{
  "encoder_parallel_block": true,
  "encoder_subsampling": 4,
  "encoder_positions": "learned",
  "encoder_pooling": "mean",
  "learning_rate": 0.0012,
  "max_steps": 5000
}
Rows from block 3 of the text encoder of a small contrastive audio-text model, named by matrix and row number. Rows with one number within an expert belong to one neuron, the router's apart. Each number is 500 + 40 x the weight over its row's rms, rounded and kept within 0 to 999. All counts start at 0. Numbers have three digits each.
After each expert's rows are labels from the 100 texts, of 14976, where the router gives the expert most weight on average: "tokens" is the input token at the peak. Only what is clearly more common there than usual is listed. The data: read English sentences (LibriTTS-R).
# router: router (text_encoder.blocks.3.mlp.router.weight, 8x128), inputs 64-127
# up: expert up (text_encoder.blocks.3.mlp.up, 8x32x128), inputs 64-127
# down: expert down (text_encoder.blocks.3.mlp.down, 8x128x32, transposed), outputs 64-127

# expert 1
router.1:437537459571423543529595553517538477481518521476556434458481493466516512565541463488519449553461519528440535451468491455479491479466517486515479453534449505521521538479528570530520551496508565
up.0:459473497506502448506517519539474574455467517527531529520520434448522421526466572513503484524522536472585523487540487523495462452520481533520526439539522487553487432435472482474566544408496426
down.0:469454509494468476414471500516527513482537470521484544480487524433493460558494541533540451542502412548510555494552512525445472454506509540512465588410500518539495482491508423478555500482565496
up.1:452480546480480498403482495479521507512536452499515508479456518505497519520509551495543466518482526518551565561419491392527481454502494529472488538572513493507460465423504497514472481563471521
down.1:531461499484486635587485486463564502554545486450486479554468502448440532460549564591556502482484527488486546502557434534474503477495518492513539522469480532516539461478517446510494529538586524
up.2:476525484474516511482544490519439445436507501525427548530475484475501442495481474485483523529520447529560488467472533478548556504494512529491438524471449468431577458564511473467524456504559499
down.2:447444475514566431512526524480526535525471537456461553385536434505494494513533507517449556459477482557508513523526461498472551545485558480542519511494488493517514470585511529509491480454502503
up.3:513566593510479461515478476450432504537465495515455517502502583553484514531472504417483524528483451472487501538454563458562465477520526456516517510454509466532524544451538547505506540509485494
down.3:538460505426542500442512563501478563579498537516466588549501471514379495495447431500465478507543481468560505536539483535516488483489537465547503475505570461504523469487465503536503544484473509
up.4:516521506434487498486451534528489514570492474501455491450455470508525545478531525455476511509564478495483545479491532470554523578559575417489476485540530496471530511473498400432507465424494494
down.4:568501458517503551485545477519477492450480472454493563427495499569493440452477505454546515438471533520566560599465485462524502430548486445500554507498469498537533500503499573461473481494525540
up.5:572469480594425511507608473500508453470537523454520527510478510522525467520519402497479531518527446514518506551421571454552540418446485531564511443488473538456506500532488555505475471517430464
down.5:510533568511479459442482445475541530475487498513501534526512452479564419487521489501477457534557504479490556534505550452500503444471532553516544532535522500449483545474505444562479552525522516
up.6:542536520452577451533481443552469491491443496455468547504482493496579485484413557528572506489463443512570477471497502492545502485543415468514511497554554441505410484477589529491473465481503468
down.6:536526520497574587443532457525480507555457507553595539520477424465442488494479411464535479543502501476507510479466550539510503487494471497478483462475469491511464514591586492454485484471454524
up.7:515573492466538532439554492514489558418521528506449511549481492481506457535514477452470519546542453530572456498472506512553507541529510415429529463457473542439502549440512497479455480584572482
down.7:534474417464534533423411460580460542609497436547466498473463528517555516514520457569435557445520491552537537471537571539484473522540523528519512522532558480554510468554506505552475476504466478
up.8:529483498522473497605497472474536487453570460443509512482484527443473520561503472500502482488553456552475511504501587493500498484573556462482544536469533488503540484433562490522497540519485560
down.8:524472513474501419489519520523518548546503559497480523489506498504497501485474530544482475499442528564477474486536529481448576480510496547489468487484496572471517492464522468490542512433551522
up.9:551451485483472497568482488511541497631438507473525479545474502547556585524502467484439469539509494566498426520495470533506550497499479508526482477532558407504458563494546477524513430455566473
down.9:523443427575479398450544491484548487514543464493499424498523495479446465455485594478475487496498547525462475547511521411458519479493470502425518502467520481431524608545486525479512466505480457
up.10:499582462544599565531441479483499508579524502556453461498535548527521522530552547535477502443503526456514522493530511515458484486499506519498615441458463547483412460518557509455507588520458456
down.10:559455531444461521460468514462530493468511545467461529481443495489457437506513490523567431435485483518470497459483497514484464488468493398558530503435515512456460492502523478565442561546506513
tokens: "i"; "the"

# expert 3
router.3:475455572466544451494537467491495459520495503412498454559529583498464519448539495493536509486479546470456537553549487512495497506565454430463583466462531484506518522487436447473438496480472521
up.0:488507451468467529497553445506528470475565459595495435496525464503602509516430462540479470574490590493444503435490509524552482483429487468496478493485456497485462487553467459536495518484532527
down.0:467463515483522540397491536404485538516512537513524514525451520507411503500486493527522502512518476448536476548501478544469508448498455565527482554536468525555524483532494531587504494494573559
up.1:443535555488471497542486553495511513507504492493512498575434500393493516504489573515514519492547490539466470532539465508431486506469543474542476540465570460485468482457463533612457497542545471
down.1:507461397513535517538571484528485491429562476560522528496490538459524496532530519545490551505533543490491531541582469535532465478509498464494529509467392450458546502483544426519408461521492521
up.2:557505493428548546460520516445485584521526511518520494486540514512545567522452506470467559475478537555462526523491587562481538501471487554493501517553496542518507532569467457468473480503497523
down.2:459450523424526524481482467427578495555510555551455461482431496483525461472449454514534485483504470499437486419497529485492524460485483495521481543496528470510518532459490520551440496463451477
up.3:495545502462428514529524502422474487455384516457468559530524568455498515582515507497517556618551490594555483490494498489508552592510506557584536472556483506522546511499492516518467455534482563
down.3:470454466499523445541491513502450445528478494487526492473484460512543506460457492453586508486494498505481441475475585466452437520505524383469507542515493566461458395582522430489480519540481448
up.4:528496488488490506493553504473512424514488476490554515469487461503537520452499429502500502544472571462508423529494459529542529542420448577475492484484477466461521489511555572459510534563595546
down.4:433464523513518553495496504379551523501472555509486497469525555521486476485483500506492490470527541425463485475464473462536422534474518473541440530486509511500466501552412517448509534489570525
up.5:573490472457470531497511483491518522471487517415569462506447453549592490486498504492451484442530530529479513467551505533561510509509512498483453478402547484516513520519478504458467516473497516
down.5:571479571511493488473502474505520525511475497493496432470458436542489502481548506531511504509491533566449446538454460511526478465480479494510445504451511530537501579586490575467443535490477459
up.6:461497524500456515488503485488523494489537485508552501540527483441511420467517523511447489509519459521563474565414543450482503470555543516490494473531520451447496525506570463488549574443505432
down.6:493444478406540467474529493488469462537500547461501589474524465518488551466535513468459461542530500562464483467519558394521506481416540483529501467464550519506493501460502482556526509502457486
up.7:474533550571488454534420484519506490495526500461472533470503463515479580532521501444511452531542406513487576514550488564444507544472516526528564489431485556533509469484570544473493498468504480
down.7:532435483490521515503532537477466456504577570519589499456486459481528437518510426506495475453403508555491485551537534506458526489574527454464570491463532491484535583441513476511524376439542540
up.8:438477524558474606496492503492526518520459534500478524482505530472514437547460501458486476494497451483519482421445506487468551513467508535572485498512455485519562483519443516509456541543543573
down.8:507496504494457426558536478472511494478470481512465460502512548449519510441490422456524551529536488513522487517482561458431566498475455493532485478479515514458422495441449456549561465516446503
up.9:557526487539499508470454502483541503453484486478547453519491572503556441531499458440482487525561536492517514571523442439438568525520466512412573491499499491540447462538561498459454597484466480
down.9:447509467461529452537529508447466448525550574496480511489430517498514467547453484484488490484516393543474449473512502456512537472567500445519552451535480521553453488479491490459502524457505434
up.10:461513504483524472486503563515541484536552508483510495510440511528541476468542488492499468507563514413469525494471484562431511484513470529487595524554499470508501486474506523456462575446461453
down.10:484414443509536482528502503486475505471555560499465519503451402497554542522448500545514508466477487570478425562550494505504494491523505522482549528497534535571462571461478529521420490476534478
tokens: "is"; "as"; "the"; "his"

# expert 4
router.4:455494539513478534572485563529443481460503479476448501569554490555464544497462561543567457465476498574481489515437537433500511455493550478510444516520519514478528540486539466494521486493541519
up.0:427566545514413585505521535455568490564461494499487472502475550452447429495577521518475479517545607501496499521509470553494469529498466528539493495505484511484541473510479453551526562543514540
down.0:452492422497477500536500454481497509501492481501530533440516500417501473498507505456471539495479505558518548476554564435474497535490448530424554561470564465522497516421483563469501521503575512
up.1:519522571498504523518410429493559580525436487517475502506537507483470564473523431535518468507518547510500547455556488485530501573552586537590548570538559498537559522462476468496405548525481498
down.1:477474548591535448560552533527502495557559458526550421512503425486513450523423527451519528439499552445488573507480531530520554396503481439528450479484436468518532502558569502560473445468556537
up.2:466497551444422474520461529546448492479463464450448481530469454473472542476522553534580500518544448474547517474462562506477436546435457449509509548532543534502476449488466518506496493426546522
down.2:470502525439533399578495462540473505479477539534510586495516515516441478555522592464544534527580467525449467445532481468540491520516505467514502502535556507485501458471569561452501446558515488
up.3:477526480494484475536521487435453552450507465535501473514510431450498485516501502512517548567464480426489432510472518443572500539447560455465494481513498481490524541499491488517468466478568498
down.3:501512488538473511479541475581499471573517501484497478571477521507503459383516583559438524519511488514483536477524572503505529479603501495496504500464521526478520551534508577411462489533443519
up.4:555518493512522494508487534453526474470545539536497508512457500487478542503472509508482451456555460517475508468438477515464542565478463548519471441481471432482460502574546471470512511493549442
down.4:533526529505544549437504513534536518478474536512471485483465470453459510461492539487488490441500458537525423539531570421535542486416490460547445534435493482518495505514534510502481458482514498
up.5:449503537519444522506544479475506478485485563554405501486480464462469497471540513533505539513565528520515480463480510494542553543488538560413538484547523460486499523449457444474553508507495435
down.5:545556542466424481536489510524418483527481508458632557524499553476565496469542497510502579519526513492461474519506471514500526500511518439492550493404557490555538520420410461522510438494469480
up.6:400468519492467423484562473483595531530419469508449472506540539503499443434562519463498533495480505577564512446429496507490482478478516471472506477485571472505511468486449521497448496529443521
down.6:510432506518504529461505579458484528478403504421522575495478458516522478478494535519519561485495538453490515528484530494488526509490488538570443449489506472577546551540556488488485520513513549
up.7:491506550475451500485441524462419496435453440482459543527436545493451511487490470452450465537504639442522519491451562492574490545570526462456483498511531546562525497518520466458444506548461604
down.7:463482551507463474417512463533487414532543456446520502473551492526525456556494449469433538549429467554541479467527540463505539540526518581549448560529513491486446538496531491519512512486483556
up.8:483496526499456513447513561506623518427544482550558515566511498513484439505487498490475546444489485477505429534489451556433454413499515499465522493494503466478534490520507517438479602425521474
down.8:532589472546533537455532553507563502534428516497439536456527489454445494594446491494503408522505539454454441472491539472417481507492494510483556566496561518502483551554524541558523510530502456
up.9:484525491444532514547501503426462502463449461461473536450447467469454533460530517400439546543513456430448508454506514434472486553472486521576533536497450494474526517438462498503499458516523523
down.9:497404515540533463480438512505514442534492578430510489479505490494476536527532471473525480473550538528474485521437447573458486539437566516484556546577509514457467545593419509532507510537441498
up.10:489509560532461525485523514448471467461490527518455464537554483451435492463467477497517534490467531515603450522543522483485413522532507553528466557571532514571445550497487515467448475546511493
down.10:463570579529469439483586482574462469506475516482515528481558445474516479429495467400535560524535464558493504478478514443528468478502456516551482599544486460550478506459533396483477526497485503
tokens: "<end>"; "i"; "on"; "'"

# expert 0
router.0:570559518501532491530475499456513472483439528473486514512511469466538529564462505467452546531455430557526453468522536523485466439510512538471479488498585516447494551514554542516454469428512505
up.0:456499486531464487491478545526487477473530482492490463492496374530469478511534533477555513449571472414470497484556484420502454514481541406476465489538362487558514442552452455479518464470530468
down.0:426492524519529516442469456476546522504498557480533476477573507498511516452523588453477513558538488510519507542512474512442524440469422525524482453521455539451553488607502469479571476519464522
up.1:427465510465458451452536527559487506571550507475494507488616470491413494483461515454521524478449458505483593541519543480530506494484452458570535546525528469572482520514465569507483496445529505
down.1:472510567508470428500477478490517467492516479488510469540506428548480491499502458504536482497501513468586537559428491481462508471508515526524510486498530436522468479439475551512490428469497501
up.2:473525491551466511614510464547549535429483474515522487537498507522492518541524543487524533478532541470521567514559494488498525477550473472448493476472494482536443517512541543434553483477447524
down.2:532491542593447528483501554500516536512466516525499434558584470544483415505497503480576431483511483538500456488466469484413468499530450549483453496504565511473497498488519512496512458458480490
up.3:479507481508515538493502532515599577469511468464538562447472492505494488585514498496486516530500471434464455484457519478461530493520562517551466484579513516504604481497481579571516466440533498
down.3:552466453533443490495471461480477458538577467443501550477504474462508463447508593548532562499488514387429469526522418509514488505456451488389564589459462507525533561541532479534489474551560541
up.4:533562503489419502573448459529556565476473467476491483456495491461447455538493469448470492497567453537486505504507537514548498591481502520519588499488534520491540491448552504516421576465472519
down.4:494534512461475509462433529534431517522485550515428503503523423512459510482487480442525471531470494526546485507547529481427409521461504535506570506453578503558509522482478565514527493489518523
up.5:516575500512528562523492526461494511550476493520568461506501559554503536529490488486504457514432492486479469455563468507463470433497446553500506494466481460467487471503443491488526480550540434
down.5:507566458508491443434563462456527478476408521495482522559500563444478464529524528567517459491488563554504509509489494549483558487491443523465491545531510571558509508580462419484519482506416472
up.6:537465522495438474542489474529498493468453463482544544546530487510474463517463564425499508530490502549539525507457547496527483572533467472471488457526586536517478460489599518425502515492520417
down.6:530522601498482523548482504454470557462440428514475433487473452532521464525512486472538471447515454492542552485470533552527414434505582513528580448504544559561432548485449542522491519476490449
up.7:453519483586476483457510507515493494531485438479559427546509599486484500489457517512479461630451565478507437475553480560504458465507470450592505468512518544511522551503535486491544512518538448
down.7:467453474529553477575523481469431490462502521489514500492506506527520510447522467548538404511516516517485552512547560423514467458506434547456501470519518459522462515528511477504506507485544561
up.8:504552490521512477472419540523450584533542562510525468488538423492502536530546488486513532396522536476502559533486513481476510458525511460461496469551410503569590498582513511525516535528569475
down.8:467448566602519486510505438457523553552543415554525597536534496422551561450499511455467561603462466498535523490525540483495484432535445496452479474497520483537492501524450556468500504480498461
up.9:552461485522473544495501503504497565567486518523576520491452393535533634557514516471485483484442541487522431484491511528466519491458546483552467481546552465422553525522465537523519524532503533
down.9:440511479441465413477577492506499489546507496508473447436449542484456507513526467522512494554473504486515494500469394500504469534500555477498457577552475463500460501463538493514490518555558480
up.10:490482523494521500513559472608468499443521438564495510528471450533524564437535503532582492476509511462462520503556553430493532616494501502485536459447466497557509523476538483458508443474480445
down.10:474477471486505497460536483616462510548496539470533519572516477453530481569553495528441486514471534456430471521589449508598483531477509460511487502507515566478489496538436521470555439471500529
tokens: "you"; "yes"; "he"

# expert 5
router.5:532502483472460441508483540461484561504553547465474474468522448408451488560489479452488555520468516522462449504466462483569547562527500460451482523444533494480492471563557442448499540484505469
up.0:541517540482518485458445542490493455446519548471459497522534466511484473406516544531439556442456523496502454455536501539499545508466526524543524486460430476447504498569527480502486571417458485
down.0:478496470624484454490507452533464473412504468478453506431525497485510447504548491580463438546424458524482442537569514461500460504463497452498496544444486457453437493519544385464531485503515478
up.1:505452474512506552558454470527488450546513472528465466500447579509451489480531484467454496458470438440422512491410533495536502537427529495505525454524497501498458502527533546588472537561465518
down.1:547493487543488549448456481419497425539516536477505465537482475482496441502438482502548430452518501507506451457530536455573489523491495472472547541616489509504469520460457464493480495462476493
up.2:472506496519535432494429462561502447449551451450446505491504476485474486511498649539465481509530585454443534473560500535464506471511514529463515504528470516537565460585511444513525435529452440
down.2:567524376566486565543501468480558545489457472556496518531496481411504438492507463475519504524447577554492526483471468450504439464513405540542423503534523477541519470509525460431483486510519499
up.3:432471562496487501459530533482433516544469472503472553517537516466485455481520510548508510485543569536495461432469456514431526491388440519415482521571551391451527476520448449516523530563564519
down.3:509571549456443488536488468441477492484457528543509520508474481496499499526535531510548523511514516557518538468482489506519487531471461474580501535503497482544523442519409541559542521503564543
up.4:441542469538504521534535483517476471527435483559516554524451480472504569459575453528457497427491522528505470535514474489499482524445469523456482485573489477456587537461409438557522502503491522
down.4:479554521466544501505461529496542562562515538607499496503474540495542449535537503451479467512445491444552558524524506520444452523548428471445529495551508547519503545546418497502536489539435501
up.5:511501487511520464463497508545509424518491562503549529495529463487510467492511460507453528550540531558512453500508505489499525521441516556433460499446475521472502457551579461516430528486516482
down.5:467538537473527542544437511562529445531508523535484510453564509501506480449430482513507503455555554586554534485590467435575519497482473472524481522540497495470437550458448502512494511485499553
up.6:473504512549473465429463499509513526538479512466482482527541448506526522459528438480530531448489468541545524497511477516406478529507530500552430471522645494531563516515513542450509444440529466
down.6:511476446460533440463539478441423486488473472549466481469507509596560491539522455534529506539423497498465531465552506490554504495485498506482416491444541573460538502515479553503509451491480504
up.7:531473449472449484553539490455562533494522504532549462501514481485511448486488572472545502457531397550421481504558453491475523510463554445435497467494544523575481488442512447497508503435462481
down.7:494436452469447466475560471440511487531562503538509557464504544462464542510507505536503481533530539485414596523484530507484591484552502508446531460476493497440499482433502575469421470541494546
up.8:460436508446637527504456507519499536536526484567520508539474519560475522478484469430490490472523516509535445501505493440504565439519384519526484472492472475480518457490573475482509468456551445
down.8:407494521483528563448475478499539500551590479503509503509506473547494484511466464558542475525468523477483499524598508506471528484453503512474503506428477484523502507479569463514521506545475502
up.9:434478489554504533511510509592459454420501541492566489505580506503559526470452497484497552425452479481535460495504448481506557523536473491494434429537508462568507494549455520498575546521457498
down.9:456451486535494453455526570516388504564387450482473487520510588481533529561465543500470459429504449518473554534517498457399485464450516486525495558544528530534528463465495578520562521529453515
up.10:492480474475475545494484504494466540512515489543447550547443473524515526432540507470395445534539472542501553468532557496507540543489521433590519499507484471425518484505518477513565441427440524
down.10:453537572515511562510528476554473449456506477501501509519452461455602555430479538559460546522535491504442468476479487527477435500494453545534469523528430437519563564496454504524487454506478441
tokens: "to"

# expert 7
router.7:509464497461513473459489436535480529465387547469457579443516444500459426481467510458466477501527556479515480560536455573529481503549556512513519565569539550578554479501447564503463442489513493
up.0:529480472509541520550453438496565467520477474479530516465435499500568496488479541485495489477455466614486487463497510575511466549488458399501536479552522497539551416469555463431466515490487503
down.0:491570515511477480487460484399536571501487563505453524406506473435489486551520408527505498492445490421461519440485525522458419482462458521575488522383503494502423491471512427545558540518531508
up.1:535487532508505527514543480557500491495473509505481461491526421488528502489454461502526514510534559557494391555466477412499516487494501547424473475466545492513465492520505541580511547452502462
down.1:482552514518497492544545492521540467487466540465518512462445462520479408460445540523553514523500478479501495484511566471486465510471458497495541460534477519531474507493496584433493456471534527
up.2:479499483475564525558498505463431421429517447456494524476515541516555496422483506477539465514535494497555509483505484520449534503507474520434432505485461467421534526554509485478527550533455508
down.2:611451460541510492468451525469536476466465518487516499498500507493543477387533471469451519528461513523503477462473476458466477555552485452475417536535484453493428449513471503488439526527532526
up.3:510518495456468505493521554489498541452466571479554547521458486488534549543554460557533583436470480505470547466467456530444537486520541513491442519564501464462464477502454561463502514543553447
down.3:480455490462501458517468555398479567502483586536433591447506504493498505560423544561508487496506494453422490516446561517490453520380374523545559531486489467447496453498486459590494489511505510
up.4:524480498448484511509497500526436406495540544522439534462430535461513518539502461470471474512572505435480459439534451415477562448508512448441494552485466503491507468485494433506499526529517482
down.4:438475466504470535489524473555494523451502501430563488548487536515542574524488504440498489420453510421477460520569572492534474534432520563603516534507500469443489495435582512522542527506472528
up.5:505558517559482580436522523523504527453527437494505481521482463476416545557522489458450485493579506504461520463586481550480491527436477456532484478494492480476550469480509547644521489429491478
down.5:446492542519478484397435494431465432546590479479521428489493555530426506473509497523453418487515489490531426566540477459469487467528577500539513473425498512493458496506480470487508535505501508
up.6:465522552543516408506523502540536480544496520615553430527483480411492493550525501538499452470559534527462481443500490451509532489465457518453495481471471494509436541493530484529497466608514493
down.6:493520476482515526460539487439518528557530523422595445423552520498486519515503519454517540469441467521446491441469452485527460493491459446507517477509509440458512469544504534455577530502505501
up.7:477540454563541494514482556460435413480487458442418523492496519507479457467444606541530526439493472460537517508465478510488539544588465496520416520547433446487529455567540459533534501521482511
down.7:447452419507491403512559499566460485493462582513494487461537471514430434468483514516560422536476481531480498483488547499541497523489468481458537547531600522497448487533563510499513456547537497
up.8:479495446530485565539515537599509508572560494409550548529451486572470541493569457384507553485505502523504443438417529503453518536513470486512457526525465532526551556509479481491482532462500487
down.8:494499531558535550498506550485486571505442527521462467405512495484459494479549533454432489503471478488513520498458461548530444516411523521551543513538508470516477463551501508491512509541510518
up.9:478598508462540538484516477428520486461466471494518484457529486499467502570494479464392436439533470487523501526509525524478550544507525454498528509536499465491483486539556485487569477533512514
down.9:493478457547507473499450504449502487441544545573576433477483492493430519534568531474466538510489528478504462546522502425507554416486533535459545490501458534500456520461549483422536486504538453
up.10:479493479547471531555581534548497561444510455455491505508441506514480528476502518485452563530476510476496505495514488529459464562517509489480516453510470514523543451568421488440504504400480420
down.10:469502529459486519542461526512482471529474561509456494465465479524494471517486496555569471579529477534501463539465526520511388484474454502484566518433503520574512533503502522485452494461446530
tokens: "<end>"; "i"; "of"

# expert 2
router.2:490446570507450448406485520548458505481504494496459458521502532534524491477538430456472509532439452516472519504492515475493455487533480556485551494466469501476488531501562488587524472495467566
up.0:496516487561539546563527551502528460554521560444459435547467511485515548565501493483516603394475497483513535521532470481483461481512502562475519470496483477433583513457456428459533522542502503
down.0:522482491491430495441453560475487485552523531554537526463541527462467552533463506510457511410508506443498489457573517479468432479558512511520482488454518540530489508482413477405491562476459551
up.1:456478431540476540581487561454543421534483483530529551533526489589499450509549480561548521557532470488430514530468500593556552429473517508464454476498484466447498469504536473465470496513497477
down.1:516473375536464471523472486480495515531469453476456512535492494556490493495492441569463451575499527504458561575511516481498504430611467476457510525508512487525479531489518549598480536464602506
up.2:489511519539442450532427430570547470538540439499458463491444486527520546531567484524531447468545541487512518476453533412540564533486531499515591477471520516543553475479507494542476517440433522
down.2:546532496580533496566512469495498509541531481477567446485440538482527557512468596500501493516527495482419562432570503460512485443511549550455507530473415502508547523497450520522537446544466525
up.3:546520439544500522479506460526431547429443444498457492542550571501472536534552500488479514548516483516592453515457489469506494468443534524530463549506476448481483449548504472468469549512526523
down.3:466506577476529448556530484509479479507474477548499547536501576522529520464502477572539541516548523510536466458464459464558527573526547514521495580505555486483415482490493498500555467483513496
up.4:495588513473554464482467491509524510536510431497513536515443419503495512602543447514434527428540509508531545458457490494480483488517593431470561525574488466519466472490465505468502545517444551
down.4:518508466546496576470470536507495521518561523558583448499523494442523510435433460497527530514489539554456394483534504547434475451416469530579466523494479562516525492488509539598510474515540437
up.5:486561498517478492515497486518524504506482464495500488488501453412520496464487445473431494504509460555474537551467465549517537512469567482477511515528504521445534494494507538534446559517511506
down.5:478515530485513469495449513496467495506507500540534494488528503549480515435484508531524486573521529475481523435579466572478509552457547496477512508480502471500441465501496555522484495454465468
up.6:483482507508551508501540545415515470594454474514493496443491431473530430523491447488535520464458471428522522523445571496527556493492435513491519482526503501475513491498484480499473592474522498
down.6:579513492428483505509489514495570505574532477461543503508530481488536455520442472416514476496551456430498495498494428454504509399542578450487521533498472561534557521409506615529519519496531466
up.7:491526480523562493449506494532499473442437418426530452480436479495426554495535529518515547522537435483462519518509492467526558524493488400492503535493473444511590494500492550477580496541536546
down.7:460419540523579411440490525527507505502490500572480463479495510516507534607463448472501528424482561545534528509470503504492497535544486510558486557543502517457472549475479505526518484550526560
up.8:477516512528510484465479526475557563487463463482512491508488558527554454489522490416457475543521406408525466554440467446445567542475534435550527450517517504478517472575526546495512507527544460
down.8:473495571495533532455447509494533502436470462554495455447490463500500497466491560522491486520471438565526463428513455518486477499469531526464436488514433480471438547495490476575472528467490494
up.9:557482531484505538499479450530500515516593513492449574601464590533543485511501565399481484509465487521488503462484546493546492505493440538480481481564505462512477491446576479497531536515497518
down.9:489464559534471601469559450413575562528530521468508513474450522497524527482491570506486546453558513469457475530583540505449494446504451449509423512557564495437470529409446492476465502525460508
up.10:494578469561503527456534487421428460442521472532510495484445566567458500491452510493459576515522394476501518457550521522474574528489514603473480419489458468471522475559523477526524491515537467
down.10:464452527580479519587388519468489490503464509430436500474511494484460466479486481488549484469449478504522504498509504523515475554542513513491476424524464489527499487552507475524512561432456555
tokens: "the"

# expert 6
router.6:435479456529573477449479487550503489552496489505551522558482471544496442428438544518529560444475560488547470467471513517492476469424539544399455480463446492549452512456507519516556474517483432
up.0:467474494516519490447482495564507548529439472461515560535464496526491512473513540511564554440583521561503521495436493545491518476480460612427456440433544426461514433536555521566501547510543481
down.0:449558459513539449481493483526495471501511492423556447519472550401572532491541487573502511556483504539461589461493453415437520485471502551484474564505483442471489480532494476545487515530520521
up.1:513549517545474581523485494512488504443515500528447537510535477500516490514502481442444512475548470558456500555457536525450537444465496495490442506541458482478456518550439488531531509535520418
down.1:496470509539520482508461489465536503440579502549542504529523537465495493414440545535494530447523525476482526455463505508563572489505452630551491505498458480517475443466498500517476474601484489
up.2:505447469492555493482449444482473511506489504491550461464540523518537480435485465562492439564477564472452467520407511430502482479467480404544493564456540469583487510520438429476490478517458474
down.2:485549546555514512483531537532483467528475531525497490578507478560457473527546491489493507463421486469473449566500457488475574537437489520477511493533480493446528441479454474444486415458481415
up.3:492470540478577496541504493533524500483518521431478520529421458517514518463455561480531469545606461462506389514457483546475501531468533490493473485526550471509484454497521443507513558530487460
down.3:507443504534548560523452550498499432486559551413521474471446511510521529499500503568497457471525526521484416514500496414481554515503528573489501448494510466533490516497494481438459499449505488
up.4:527425496511479543440494480502525490438552540474448527523446487523548487557512466492400518519522594564538485514494520562556472474516508473506509510489476469522543502449593464473435512466515533
down.4:499471447494450508500565566481507532500417509540555519513549505487528493530578536497441422493467470444489513499516518528540471498455511526473506503536426501517504506536519480423475460539432488
up.5:531517506505471490527407560471487520495554521470510432552542546463439556480554420505529520462550561393496468495423453479454552518499483522459481461481514493445525520550520443521538524441512555
down.5:549529551450534511455537497439544502465514490505474389462565502520497513476545510590462495532526535539511554521561522528489523538455490558441467509416468505507489478569486473561491560559495478
up.6:536553529529445495514527545427470501516516437460513522534500440539457500472490491504433474490532442382491503518489514521489475448504458570460484550488516444480559539455473464502528552520529527
down.6:505501532457454447455426550448489489508540585475556533505486566453526499458529466521499456438547553439428579465509495450541501479554532473476526508492434503496456556434492483478495477526558512
up.7:437580536578528452484522484493461509544553419502453549487506487579487505560497517509433509446532522472542541432516479495475527489494504527553496441541450485481453472520503528450557556497460509
down.7:495494444503472490513454457485436536504527469485527431519533445498546424478538549491472450468499475510512605456425476517483433428488498496493463518576517435530448488492509602518500492532501485
up.8:466476528509525438548452462458489460530538508452542565559492569561514523450590581542532496506476517490506538512406528552497454495478552505423456518512542387484484464493568529454433548531512539
down.8:503532436489474485469510501497433474486522462462449518525511549419566593522510504581537478504532535435465495578491404507492520474474539571499548461472514558514571510530550452555531517484511542
up.9:497479535540490555499485473498542459551385573496454505540505415559497469527489504441478540535486615490468478466449544617513514492494520441542452466482564565525473514425433482489489468489471541
down.9:563517498461527450449543499588525580483550505489530468496516465458489472478513467489433531520429464523512540438451550533579529505465507506553453509567499585506494505513491494494482477429478454
up.10:517489492431396519500505500419542470431526502542568453514556479474479387468472460452470517572507552465501516482486449567501502528531451543434592438514540483520531527479516505461440464443474409
down.10:513501547442500511512443553483530510520524502516509495547429521493457499616495541505514424520556467543489443484503536520460464483505509393570489466448506405506507428442568506488515429475503503
tokens: "<end>"; "in"